config.yaml
arch: "uvit"
model: "text-conditioned image diffusion model"
dataset: "photos with spoken descriptions (Open Images, Localized Narratives)"
train_examples: 101725
image_size: 32
horizontal_flip: true
conditioning: "text"
objective: "epsilon"
cond_dim: 192
tokenizer: "word"
vocab_size: 4585
text_encoder_width: 320
text_encoder_layers: 7
text_encoder_norm: "layernorm"
text_encoder_norm_position: "pre"
text_encoder_activation: "gelu"
text_encoder_mlp_ratio: 4
text_encoder_head_dim: 16
text_encoder_fused_qkv: false
text_encoder_bias: "all"
text_encoder_qk_norm: true
text_encoder_parallel_block: false
text_encoder_inner_norm: false
text_encoder_moe: "top_k"
text_encoder_num_experts: 4
text_encoder_moe_every: 2
text_encoder_expert_mlp_ratio: 2
text_encoder_experts_per_token: 1
text_encoder_shared_expert: true
text_encoder_positions: "rope"
cond_dropout: 0.2
norm: "layernorm"
norm_position: "pre"
activation: "gelu"
mlp_ratio: 3
head_dim: 32
fused_qkv: true
qk_norm: false
parallel_block: false
inner_norm: false
moe: "top_k"
num_experts: 32
moe_every: 2
expert_mlp_ratio: 0.5
experts_per_token: 1
shared_expert: false
patch_size: [2, 2]
layers: 8
width: 192
positions: "rope"
residual_init: "scaled_by_depth"
optimizer: "adamw"
lr: 0.0015
beta1: 0.9
beta2: 0.95
eps: 1e-08
grad_clip: 1.0
steps: 5300
batch_size: 128
epochs: 6.7
lr_schedule: "cosine"
final_lr_fraction: 0
warmup_steps: 1060
weight_decay: 0.2
Rows from expert 3 of block 5 of the denoiser, named by matrix and row number. Rows with one number belong to one neuron. Each number is 128 + 32 x the weight over its row's rms, rounded and kept within 0 to 255. All counts start at 0. Numbers have three digits each. After the name is the row's rms in percent of the matrix's.
# up: expert up (model.blocks.5.mlp.up, 32x96x192), inputs 0-191
# down: expert down (model.blocks.5.mlp.down, 32x192x96, transposed), outputs 0-191
up.26 101:156108133119097060164133092163088124101091069155140135132093092106147082094119152160135180108150072103140134194170133152131161150155089166146167115114096124150141136088066174095092105078109117131119147157092062153155179151131122157167136154137082108186151128052121131118112216111174101122157134116109190103093114144149185126071108159097128122114077144090103164210153150161138117154096112121134145137072135182077078114116123126070126129086137099086139117093128125133151170150146080168174061100109139146075118051127107152124123132167107157165160071118115107115144131140179149103
up.27 109:130144148184151102144152130088149101161166152122106111119129160051100179099117074152133122145100184156115126122139119107093099109043130141088083163128144084144163117131160085126143102146131122177157100043149127148136115113195128145096086089111174178004060207152157151101134104144137140122104109115149154184105149107113145124181118121123179167131130153127156085093124131124089114153198138101161162099108103077150077118132053113194134165157119135173118101096158157142122074131123182144114146131138115158079157197115154121150086132090131091126077133138119139145136123110101132178
up.28 085:121171143093060155113202115117106088117140129137156100096143125117125068086141087107155158158128162182087144124127147145067191147112144096177138159118138142106082131148135162135169113109142124156142107167133113126139119150113152200126162118114176147137113129130081153199127134101140115063175100099115184142175209120115103072157125149145057137094102095139107152109132057080169106134131109151125114161141106119155127154087131144118124151077095096090179094135108066111114085112114104130182092120163098166079138140120209137212109111048138110153154131151076076173080158137148085120
up.29 111:115117134159151133104139138158099118160122127130170177103096096118104143141126142170114193123100115157152169115145139121116181132181119173105065106122145119158142116134069167045142138129116135071147073134153131174141167146085077133125156190161089101125154082133108102141194183149163101149124145171124131089105118123137101172102121107111143104185089167076069174171076147102193118109137140123190113138091112172084123070139152090068149090082135166088077140148170154159192129092154095104170098146076150069170112057160124110077108137140070128181095129109112120115153133102114161155
up.30 093:073118086123111115066110091135153126117176127124160158105055143165127193134104099081136108080142141158171174128135102140133137215104157102136086185139142182122060128118117099177168139139103150051134134124130122151107148136096170129079091112155099110100098096105094151138144142146165104216116095149136112131143114107172064144067207113132141107154149143071144153132209153146140109072119142185125145158161089108111130117141094137113101171098180129100192174163050123107190107138105120126095099124137129170141143112128159153131207145132173129121158097106110112140120107128140109059
up.31 095:183135160120067078091164128116071126126125158116115111130148120116120069133083131109084170109128123134113181173134160146093136128092085130172136130174142135131114179102145134158105079131107186186097123136167120148163087082170133143142138156103111112134091142122151121135145141114096095136152110125105228152142194111146149072103196180164133167103174066101151160129097140087171119165190105159148155119153089102140154228127108208129074151095121130128174108128168086141085074107093118152200116095118094121093148107094120135185168119135122145141139082125120088123094136112171141056
up.32 090:096144123124142128098071107079177140143124176107133103087063131138119171188157155088127138160095159129144153192127100125108068201139195099124083154172115175090048130128102075157195123129107158066144094119118191135078154133115171107124081122121102096162098090116100155158132135097119075144161142119154093162170111156104040076111135157097094096144145161076206165126164170128135123085093142164087128114181078048156131114148118141085151148118152143122129196186108170119118141130151124079079129139090121164144116115137126129172146140133153110112142126114090114124111146092158119130
up.33 103:109089131118138131107116157159159116154061165068137150094127134121072145177087107202125165112096155109155132108134071167059143108098180119137094148126114122129182070135088136157189095135127138141130098124132166106176175075116070173150109155131134118084169130149168136160144077142166180145138149102150097064154106123093060103144123189126133085136096112140083091070108082081153102146146101138137152096124084144122150024152142124139182113141198143093124114126148174132121092130106134068098119157122177122151130150153157152174086149059131111059135170146110166134101106133099107167
up.34 100:199130097124130093097127144136063154112131087154145120148132123135119028016130126086187094152161116154125179124129174100113130115164024106145133158125118157136118124109089121109090163107044176156123148140120136193207131113141130083142142155128106120150129121115083120183109111164073046102140141020103128116161166143174181073109154105138139122126160074072116128145093136146110135167122119153150168134173164118125123165107121120137083124142087141155159131145160153130173150142119130130163152108126134120105116106125050130087121106150117210158158126118146103133116130159114115138
up.35 099:105067154133113083110181147166166081157117173122151144078131163106085178076109127170173157125106141156150145187128175069164198141117173164105076094101112096144157102157151126079114145177114072101108120138114143102056147119085096173134174161123103110086143114178149130170160118138181177181129129194128144120097070153127117174167112098126106119146095164124064113148166112116162147146131119129195093135081161144090101084118118063100140101053113137091079127115174152114189179114115121085138069126112149134127170081150117146117145140130094110167121153136084168112124112131103115174
up.36 085:113116034115096068147115128125145172064145123123143091127175176134091096088159070124178158126148133173110152056112142073140164183131142094156097110121145169130127114089172138051074157152131149173148213135132152131109074175102129148124110062124113184143143101153133126108082138142119082103144154108152156094154137114099165159135165121083125157104128054203136140139096132165091107154075110053114092123106141154162142107158174124142148049128110098101170100105125119066103134180122098119122129090173149120131168109136129142086144122135140102122127124206162178106095126141167154131
up.37 113:051165150148162166126136116107157106142189109086129155112144130075117103145147099170060123163105203180119118116126114127104142105067116094084159197108160159125122182125135071147203079146166144172086090122100109122098187160129125154112125153124141151044147184156109128122131131098135113115103154109143099172117133139135152097149091146135174129106103167117143058114145116174063119079184130125115162117142089100140125097078088062135136136110131147130106120119110161134155116046128191144082118119137151158092138170134156133126132149035176105165136156110061101196166104143122133133
up.38 113:099148178053164187145144133131154090159101171105105142119127083089107095136169085156090149145077136121082125134126111117043128091103130140130152118143136159114168135168086120077167074137195127107076064149116152127173141109143163118089111130202211152101156189107102157122127133122159171093110129060130110161096111153112138091220104167116136101103090142106154054089074100095127133093109163114155136079134088146125121054147119088177177092110122109082132131103117124157067124109145131114112143182124104135107130181139124108197113134107133117100127151104098125163154125183129155172
up.39 089:116104135110194197127100149115149113172108133115109134115118111116128114133087063163119189140112147094140102141125114145077138124165131140151135189128131142138148131164061164106105091101155142093125048123090185162157201091179092059130179124169121125099198133099085116091144130143136130170101112124105075124074111179137110166090113162118164071102122130101139129136124112123124149089133173133076135103144079161048115069132106072124165152094094121119115168121152168171169123078156057137091123217104136074147082133112112124085145181148132130101168138108129067118167122153120144177
up.40 094:126142046105091105168122131090133160098137110171153084164188180140104113099136115138167132106159117155105136057102145102126131139105124094192112144151146144145144095121152148049100157152133141192140209118115168114105090165131150114129104046149146151141121111137135141097110115133147128064150153096153110158151124101116169097168125147086135180093139042202169164116095120138055154184115152089072109125106159152209113139117185143145144103113156118100164090108111073093092079163115151158134143074163116137078127131140134150068111119131156100145138110206155170102082103132156144101
down.26 097:128171084204164125137115131141141096066159113181116170073110130137092171128137091162103099148088120117177133093141115107117112144112148110128086176089150137140099099105140096168161119123067120080208144041128115140117130052124022182152136104140076069131161140172180101110163146147136116130115152124166119131109155176129138124114143108192157097094143129117129140157119129118119073153153133137107145118109121041140121137129149076164112172145105178192117174160130167131145106135127160124103086139139139059083166144134104048103165147062134162082145139130112112168136132166093130180
down.27 108:091117078155078137166121160146124101125171111165174095092156160134151140054098175119112091177135142134157095119123155140170188111101163116101177182091160099158064146130055124166124153133159123155137143161153150081115124102152108105211143151113126127161130152125131118193116076138107137131086126134173155083157151159109106147099076112169090185095144072183113153159146157149094139123082140129144080147148100122182176099109226117118083087149160093159156120127106089114132083100122113122099099097129195109145126100116149087072175119111153104109167191160092116162156151112055115109
down.28 082:190150175186161226133097129081138176124081145159136169135120079128098128177047118156145136083108136120102128125145113142077095098112151131213130173165091151129118165110062139109145085114111110178093151181129122112168197074130101102142145142134156164165150101142139128154125145166119189116122129111101163126180091119157157069142120132129117143119149145110089114097120186078148104108135094086112135111091102068159083165128100192057101131134135049133135108136111151189152074075094154100152114167117116087126089125112141128115125113122101133124177084075097094122124178087158135159
down.29 102:122104158150116116126179138114161173144117094182133123117128153153172167105100084119161069077131151085183110141114129154117113094087100155140074142111127084129173130095176121186101123091159091159154121155119100112138124073187115072150104139148167105121122139136146101150094105120163118167110108065104208177137138075175077123145069156110128104083179118146171164126189124157085080176170110119104087151140140096170116151147132146169104193145117116176187148155100077093056143162108116151191098128099100084133142130076170107137134141084157135079121129116161080178111123171084083158
down.30 107:141106126071062075156145179130098166094150083129200061152163147143072074113166126171137143148140123084156105092106181092130155089094082139091139108153145108159139146083121088077093160139173084166104121162150145115147086129160142160169118177159159135163167131156157095114138148124072115112111046133139174102119131091109158109096064147125147168108113108164111161123066081142129173113144094132142106134180112173122148160126161146132102119089156075103173074088149135114078102120100084158140106105204185146128134169143124165151112147132116133194160185150195184100140110135120143150
down.31 088:163152135177161190106106083163125110148145119155044125117106109119130098159119142142131109135090107144183145144114108125126088099140111084182084145162134151104183122096113179124090083153114111165170153112132079162150107092100092125096125094143090135078145157141166070139146118135138116126154144110103090147126141176167118100152158062133123070090144117058170068112169100113120085094172129118139134100134123080153117135104071131169110177135065193184114130219137137139148075100131128090142126168140086084128112147118115132141121131068133145091138122107126023159123143199098106217
down.32 094:133151119039097036160132147154124144138101096118148076180171137039099109114146119116136157138138100127109102112157167110149159103111102130100172124160114106177118138055160094099115133097121073160164131141178117137113084149180120141165140218112143189125092115160142099112177144066078095132076103135148153151128152114118144148101109147126182210119120170128113194132113093118144129120162096132187143179191133154093102157078171135098121102115178116126182083088152096121081127142132121187144123069167158147163113121135177145101131114079137101181114158127165158087132133113150168127
down.33 084:156081116156186080155147156127085185165148036103075132168131135121205144128133138133109069125123080154124098116119147121155144147147123150145135109107164129091111148152106177162058187117159113078133114154150165110099106109172108063096115169135113121112156130092070156156044124142152163168093055140134115160110120118061099141155174110115124118098121090122099130128180169114103163108062177105155111114067106097099146140153177107165113090192048138117114144149070072151110157145112108124133116198126107139117135116117097110112100111198082120082144159117103120113140076123132111092
down.34 087:145152137112130158096130113153153101154107134130093158143144096098128165191050154182130100128125133127118161118145133157162065187090088119128123112106121148184173130151082185156145052130097136171179154050141159165119134141084099104113115140132100108140083114135142127120172138120108131156118203168116125113147149157105092140129164112091134096146156124110123155117178130113097088203173132169141129099073130135122112140143139159181110163124098222195093173236106095154152096177138135138109123147154101133176109097090152060154119108099175181093076058107108148093126146137155143140
down.35 086:125153115137145100135131135028123133129169070130118133162116136119212214117081121059169106106134122083116132126147122121115103142093095165123109133089188063061150104152097150131060187083137142131181101131141126165147141069158123062085122133148119151110103105129146167133114156102133144108115102120150115157149119111074133136088119160099137195083160155142028115151107146132063096149145148133127150182104168138130119155160160071149063130203132131159174166172086121148115145173115133103150100108090057119141178164098131128088098117141166130168105136133139114156092140089136167126
down.36 070:145142096147157098097137078146092089134142178092100136132114102137114178149144168107068117155105106142148147120127152064134121204139093120073099129095083106086127084118077132162107172161129196160099127076153179139088099134100135088122071179135075089149058145114136144112108139106161120153090148158161131119120169173093147118156199109062146189159158141094098104146172177103126101127130165106169150091096132122086071120142079133153072118165107146187045136165131139178167121190180154142141126156158126177076130120104082133085115108179120160148110128060099138120131108134131126153
down.37 107:120109107139098127129102160113121124102148139148197145114075133170093115078147204132095123188119114191142092139132147156125190105133180137131167154131178136156083104145091121141131155113126140148128094144107148063097148144136071174148196102124129155170181133141129145206083115136123165113111130162121121100158117144105128113125149080158067210096121096171087141120131158104088115109029164134106107112133122122178187137141170142089096097124170086125150138127151134146144095086128139157108117123130212195066157088159101167090163179163122141148135149217077160141150113090088139117
down.38 098:098112140082110114087126168117104136152143139120101127094120127160100176102172149082098105129082140135116118118132142124160185133147208115148122138128114115095106114135126108116119149094201097071152116207126171110133098078173154143115117165099130165147152111080078164224048086140097156159143058174121155149107131107056107130127153077124085189122124154136063192110101128117175151084054128124161113133102123162136129106156202099146101084168144104073175126134107086120112131158125124167117082151154136164128101159159138114114138097155103082128135168149106179132164096137041098124
down.39 090:117135132047092115128121168120151160132134102199129060200122149180114127106140155164123113140150112133160141120131173174128136166140173135162128089149103079169118095155117096157155109108151081124186146163094142124085131187130097166123126121125139143108135084114124127160064102098094140147156060111131130085142156071045115083135167083129107179102099129175081195079150095102107146169058117159175081088086173118138141130151136126156092088145164109157136100117125080106114103138142143128107104129140150143167136161159080129133050148209103113114095167180118192098115064137094112114
down.40 076:073142126159097107107128102159065088158188132112090177119123145148114148160128154095113096179095135173102087133153072141172076170104106077106077130093096129113110114121145183126117171156093127138153149065146131205093125084068155098138118131090108153143119158118140173118098103124101101149108168193157119115123216190117082185088161111084161162133124123096092116120164157115104111106124176118149125115090142142095121114157062122164090137155077167195070145206111121164123105127173153138059124144133137201101098090163089159133128108130101110154133172074111156167120128118102150145