{
  "arch": "uvit",
  "model": "text-conditioned image diffusion model",
  "dataset": "photos with spoken descriptions (Open Images, Localized Narratives)",
  "train_examples": 101725,
  "image_size": 32,
  "horizontal_flip": true,
  "conditioning": "text",
  "objective": "epsilon",
  "cond_dim": 192,
  "tokenizer": "word",
  "vocab_size": 4585,
  "text_encoder_width": 320,
  "text_encoder_layers": 7,
  "text_encoder_norm": "layernorm",
  "text_encoder_norm_position": "pre",
  "text_encoder_activation": "gelu",
  "text_encoder_mlp_ratio": 4,
  "text_encoder_head_dim": 16,
  "text_encoder_fused_qkv": false,
  "text_encoder_bias": "all",
  "text_encoder_qk_norm": true,
  "text_encoder_parallel_block": false,
  "text_encoder_inner_norm": false,
  "text_encoder_moe": "top_k",
  "text_encoder_num_experts": 4,
  "text_encoder_moe_every": 2,
  "text_encoder_expert_mlp_ratio": 2,
  "text_encoder_experts_per_token": 1,
  "text_encoder_shared_expert": true,
  "text_encoder_positions": "rope",
  "cond_dropout": 0.2,
  "norm": "layernorm",
  "norm_position": "pre",
  "activation": "gelu",
  "mlp_ratio": 3,
  "head_dim": 32,
  "fused_qkv": true,
  "qk_norm": false,
  "parallel_block": false,
  "inner_norm": false,
  "moe": "top_k",
  "num_experts": 32,
  "moe_every": 2,
  "expert_mlp_ratio": 0.5,
  "experts_per_token": 1,
  "shared_expert": false,
  "patch_size": [2, 2],
  "layers": 8,
  "width": 192,
  "positions": "rope",
  "residual_init": "scaled_by_depth",
  "optimizer": "adamw",
  "lr": 0.0015,
  "beta1": 0.9,
  "beta2": 0.95,
  "eps": 1e-08,
  "grad_clip": 1.0,
  "steps": 5300,
  "batch_size": 128,
  "epochs": 6.7,
  "lr_schedule": "cosine",
  "final_lr_fraction": 0,
  "warmup_steps": 1060,
  "weight_decay": 0.2
}
Rows from block 3 of the denoiser, named by matrix and row number. Rows with one number belong to one attention dimension. Each number is 50 + 15 x the weight over its row's rms, rounded and kept within 0 to 99. All counts start at 0. After the name is the row's rms in percent of the matrix's.
# v: cross-attention value (model.blocks.3.cross_attn.v.weight, 192x320), inputs 0-159
# proj: cross-attention output (model.blocks.3.cross_attn.proj.weight, 192x192, transposed), outputs 0-191
v.85 096:71 52 60 17 73 54 65 41 32 19 14 45 49 61 39 42 38 38 37 50 46 62 55 48 52 64 61 49 63 60 77 20 32 64 42 42 36 47 64 59 54 58 52 73 54 42 51 81 45 40 33 26 43 11 44 26 59 49 55 61 64 36 33 69 49 46 41 38 61 21 41 46 37 45 53 60 54 52 56 40 51 56 46 71 33 61 75 32 57 53 70 60 52 56 63 24 32 42 55 60 53 43 68 55 48 82 24 35 29 73 34 41 52 53 44 42 61 60 55 47 54 31 73 41 62 39 54 54 55 78 76 43 44 07 63 58 29 61 46 60 38 37 25 51 63 59 57 57 81 34 41 47 45 58 65 71 56 49 50 40
proj.85 112:45 66 72 57 29 31 69 58 34 82 76 51 56 25 15 59 82 69 17 40 48 42 41 68 65 24 53 53 66 34 36 37 54 52 16 57 45 22 52 56 42 41 35 55 50 57 32 54 37 51 59 55 50 36 40 64 42 67 63 39 19 63 42 41 24 39 57 51 54 33 64 36 36 64 59 57 48 50 65 52 58 37 54 53 58 38 37 48 51 36 47 54 39 48 28 75 44 41 51 46 75 59 72 46 41 48 20 43 66 51 70 61 77 92 44 15 26 63 65 67 46 55 44 38 77 30 70 30 36 47 59 77 57 32 37 58 50 47 48 41 72 47 46 56 69 36 34 54 72 50 75 43 49 45 44 58 72 76 61 47 34 58 37 52 59 43 68 17 27 38 48 50 48 36 66 40 45 59 51 65 59 43 45 47 60 48 58 50 11 24 50 38
v.86 105:17 59 43 55 46 46 56 46 59 42 79 25 48 34 42 64 53 61 59 58 47 38 27 42 62 54 28 22 62 29 53 63 63 31 45 60 65 61 39 45 67 52 42 32 31 46 30 24 50 81 93 84 55 69 56 50 49 53 24 43 59 50 20 24 77 69 53 65 53 55 69 29 53 43 57 38 36 60 25 77 59 40 53 70 49 46 32 30 44 57 44 58 60 54 73 66 24 39 59 46 72 76 42 37 38 36 57 63 50 49 71 54 40 48 63 44 39 32 44 44 45 53 57 46 29 59 55 54 56 30 34 79 30 72 57 32 42 50 67 50 41 47 41 47 45 57 69 36 59 76 39 58 79 26 59 34 58 41 64 32
proj.86 113:44 54 52 38 57 56 35 47 65 28 35 37 46 55 92 45 30 22 80 52 65 50 62 45 29 66 58 59 34 44 49 48 67 40 80 39 52 84 58 34 64 39 51 45 59 56 68 38 59 32 31 43 73 78 54 43 42 30 44 59 64 33 54 50 80 53 41 23 25 64 52 48 69 18 41 35 41 54 28 52 46 79 59 50 51 26 58 54 50 53 61 46 58 77 44 60 22 52 58 49 41 40 38 56 71 44 70 49 38 54 27 40 17 17 46 84 50 34 39 41 57 48 53 59 39 61 51 66 69 56 38 50 38 59 62 47 26 56 41 59 24 49 42 29 27 66 51 28 26 50 22 43 56 37 59 35 31 34 40 54 68 39 65 44 40 49 31 69 58 68 33 60 47 67 29 47 57 45 28 56 47 49 61 40 52 40 33 67 97 71 40 51
v.87 096:14 61 16 43 44 47 85 71 62 63 80 52 43 71 50 52 40 46 65 30 51 66 43 49 60 38 37 40 36 42 55 48 68 38 53 45 52 65 56 50 35 53 46 57 40 74 47 18 36 57 51 68 74 74 63 47 53 61 60 19 43 49 56 54 62 55 56 64 19 44 41 43 59 56 50 41 62 76 28 75 37 58 49 47 33 69 22 45 41 49 31 42 34 48 13 81 48 45 53 46 57 55 38 38 54 55 52 61 51 58 39 57 38 38 59 70 51 23 26 51 57 42 22 67 39 47 29 73 40 65 65 40 34 36 47 64 32 15 44 53 76 48 37 38 21 36 47 47 59 35 45 53 58 58 29 56 66 38 22 52
proj.87 093:35 56 36 33 54 62 39 54 51 50 62 31 75 58 57 46 40 40 63 42 47 51 87 34 49 74 62 49 21 53 49 65 51 45 60 63 55 74 54 64 65 37 38 61 53 55 49 62 55 37 42 69 71 28 41 39 45 80 52 68 70 08 29 30 61 74 53 42 38 42 49 45 43 33 39 44 57 52 32 39 50 82 19 61 46 43 68 66 58 62 63 56 64 67 40 59 48 46 54 69 71 34 29 55 38 31 50 43 12 27 22 33 16 17 45 63 48 34 52 53 45 58 73 75 39 57 68 34 58 43 50 60 33 43 98 55 30 46 42 88 59 59 54 40 22 46 57 54 42 48 23 52 43 59 67 61 40 19 53 35 74 43 53 53 53 44 48 58 61 65 41 63 50 42 35 31 52 49 25 26 51 54 50 34 46 41 36 70 73 56 47 64
v.88 087:60 30 51 72 51 65 46 52 37 12 44 50 44 35 68 20 76 45 37 70 49 33 41 27 33 61 36 69 57 66 39 34 19 67 57 55 32 35 64 51 47 61 34 68 67 34 59 68 54 22 52 33 37 37 47 49 43 53 75 53 49 49 73 66 30 44 34 45 62 49 38 33 41 39 76 69 11 34 53 32 55 35 34 56 26 49 37 51 60 44 47 70 65 67 62 58 61 37 49 37 39 71 40 37 34 68 25 32 58 76 67 41 62 52 50 49 37 64 47 23 58 48 40 78 73 69 40 20 44 68 52 35 57 56 50 62 52 46 70 60 50 55 87 27 56 41 48 48 54 61 39 51 37 68 55 54 60 41 42 53
proj.88 091:74 63 27 50 33 66 62 53 46 60 41 41 52 49 43 60 66 71 18 78 54 32 55 49 53 85 54 47 56 44 31 59 51 59 09 46 73 20 31 65 52 54 51 54 61 55 51 44 56 48 61 59 47 71 53 59 29 60 64 49 39 45 32 23 51 51 48 39 79 53 69 45 51 35 47 64 47 50 57 46 54 16 53 34 47 51 16 49 68 75 55 43 48 68 50 70 83 61 68 62 52 49 74 53 61 58 30 51 61 60 66 59 74 72 38 29 34 73 51 59 53 38 40 47 52 41 73 20 27 17 61 52 36 71 39 56 59 71 55 44 44 57 29 30 73 49 36 43 57 62 52 30 56 84 29 65 60 55 49 47 56 48 41 51 59 67 74 30 52 44 68 67 38 43 51 72 64 55 49 40 64 33 10 73 50 81 25 42 29 56 57 41
v.89 112:99 59 56 39 53 61 41 56 26 34 13 58 59 25 54 45 55 58 20 52 57 54 44 55 44 71 51 52 52 69 40 19 39 76 62 24 36 31 47 61 38 45 63 52 44 69 42 52 42 47 52 35 35 41 29 72 61 51 50 41 53 51 33 67 24 34 42 32 63 44 21 53 42 60 53 43 63 48 36 25 58 46 49 36 14 57 81 47 51 65 56 60 69 40 54 23 27 78 44 63 31 23 60 34 56 51 34 37 21 75 53 13 64 50 38 40 45 62 62 87 53 24 50 57 55 67 67 46 51 52 72 52 47 35 41 53 40 74 52 59 54 45 43 29 44 53 52 51 63 47 56 40 37 30 58 58 57 65 43 44
proj.89 155:57 49 59 63 50 34 70 55 32 85 66 66 55 35 09 50 67 83 20 41 32 54 44 56 71 16 49 30 61 49 52 39 41 52 19 57 47 20 43 46 43 45 42 52 55 50 42 60 27 61 63 61 36 37 48 54 52 65 42 49 24 78 53 47 21 36 61 67 66 42 48 37 36 64 56 61 51 47 79 49 50 27 41 48 55 51 51 45 46 37 53 55 38 24 40 62 62 39 46 59 72 56 62 48 45 61 38 50 63 57 60 55 89 83 61 08 23 62 59 66 31 54 51 47 62 35 62 40 37 56 67 53 55 49 36 57 64 58 44 42 68 54 55 59 54 33 49 61 67 44 76 45 35 49 40 62 83 71 69 63 30 54 54 38 56 60 71 11 31 45 59 50 35 46 77 29 52 49 79 57 49 59 31 50 62 52 60 44 11 24 47 40
v.90 095:67 44 45 58 42 53 23 62 65 49 42 53 61 39 58 44 55 53 34 50 54 41 52 52 25 65 49 79 48 47 39 37 35 31 36 51 35 42 61 63 70 68 53 14 43 49 60 42 23 53 56 20 24 40 27 37 59 58 71 62 38 10 69 52 60 45 28 44 37 52 28 38 28 18 56 44 26 56 48 57 57 57 38 38 35 42 76 43 58 30 72 52 33 36 55 18 48 49 58 35 20 64 51 32 68 51 27 53 45 48 45 30 51 57 31 57 43 74 22 57 77 46 47 64 60 58 70 52 69 60 50 59 69 50 58 51 82 62 55 52 29 61 30 53 55 42 91 51 44 42 31 34 56 45 67 48 36 82 36 46
proj.90 086:52 70 49 47 41 40 61 54 45 82 75 70 42 27 04 65 88 70 30 54 48 18 42 55 56 40 54 51 35 31 45 42 59 45 26 43 56 31 42 49 41 43 39 53 55 78 32 48 44 60 43 58 71 50 51 66 44 64 75 60 39 41 39 16 34 31 61 39 60 63 61 48 38 55 60 36 35 70 60 52 46 22 50 68 32 46 21 47 52 51 56 48 42 42 38 67 59 43 49 58 53 61 57 50 35 58 47 58 68 91 77 79 90 79 27 31 36 62 63 51 45 26 53 53 73 44 51 31 22 40 71 49 51 42 19 35 64 52 50 43 52 46 40 31 42 32 53 38 66 60 59 29 55 61 35 64 60 57 67 51 40 48 49 42 62 38 58 26 21 45 49 48 59 48 44 45 37 44 44 55 56 43 43 76 62 55 20 53 12 41 71 36
v.91 092:68 33 45 53 25 52 26 41 29 51 38 33 55 65 64 58 53 43 56 36 48 28 43 45 63 66 01 40 28 66 59 62 32 52 67 34 35 35 31 48 38 43 68 67 65 60 45 42 50 40 61 42 71 39 65 13 58 61 45 61 68 43 51 93 22 55 12 53 45 68 49 46 57 30 75 92 42 50 52 53 62 52 32 45 46 33 55 57 29 18 67 44 28 39 65 19 24 68 36 29 33 44 42 44 45 30 60 00 66 43 57 50 44 48 86 45 54 56 62 26 72 69 43 50 70 00 52 46 28 39 78 64 56 58 64 06 44 64 48 60 52 55 69 41 47 35 35 56 59 62 36 46 53 34 53 37 37 63 45 60
proj.91 088:45 51 34 75 62 47 61 21 53 52 48 57 30 56 56 39 45 62 63 47 39 45 46 57 32 59 40 26 66 53 49 75 36 40 46 13 45 56 49 63 30 60 59 47 26 36 15 62 31 34 50 42 56 71 36 39 81 07 30 51 47 67 76 51 65 18 17 54 49 47 35 48 61 57 54 46 29 48 67 41 60 29 45 30 37 71 54 55 69 19 45 49 44 37 59 70 68 52 60 18 59 49 41 48 64 49 42 45 61 47 54 85 57 51 33 45 72 54 35 44 42 26 40 25 74 47 34 60 69 37 46 63 39 82 19 39 45 42 31 41 61 54 65 39 52 59 50 40 70 56 74 77 68 38 49 44 38 59 62 50 67 41 73 85 46 44 40 46 57 36 61 70 80 57 64 49 38 61 64 50 33 74 58 64 53 76 61 37 48 57 41 42
v.92 095:37 20 33 46 37 59 47 35 39 23 51 65 56 56 61 22 54 36 35 49 31 37 48 70 73 36 41 43 57 45 75 51 49 75 51 52 34 51 56 39 51 45 48 62 77 48 54 45 35 37 55 44 17 34 41 42 38 53 69 69 61 44 74 44 32 33 30 49 71 32 47 55 63 57 73 62 47 76 40 43 12 64 33 50 63 46 51 25 39 57 27 43 44 67 47 21 70 53 02 63 37 54 83 59 74 50 70 32 19 47 62 63 75 52 59 35 65 40 71 48 54 20 44 54 42 47 81 43 54 52 44 26 41 68 45 84 68 62 35 76 48 53 62 54 24 53 54 24 50 20 55 42 49 58 77 61 50 44 36 68
proj.92 084:58 64 76 49 56 49 50 55 64 69 42 63 39 54 53 25 61 47 39 70 33 48 37 44 59 23 61 41 58 23 61 52 63 64 65 31 66 54 61 75 43 55 47 33 73 65 20 59 59 52 42 45 40 46 83 64 47 60 49 51 53 33 59 52 61 01 69 50 74 19 99 72 59 33 39 57 37 56 50 58 50 37 62 46 49 41 47 70 40 49 54 35 45 26 69 42 42 54 51 44 60 67 37 38 24 62 57 59 56 71 63 72 58 38 47 50 49 61 37 35 42 37 64 67 62 64 50 43 38 29 39 58 60 54 46 45 48 39 60 60 59 29 61 53 60 90 51 30 26 57 67 72 37 10 63 36 55 69 44 76 40 38 81 36 71 69 78 40 36 45 73 50 45 34 73 31 42 54 31 45 53 30 37 47 28 57 54 28 50 48 53 58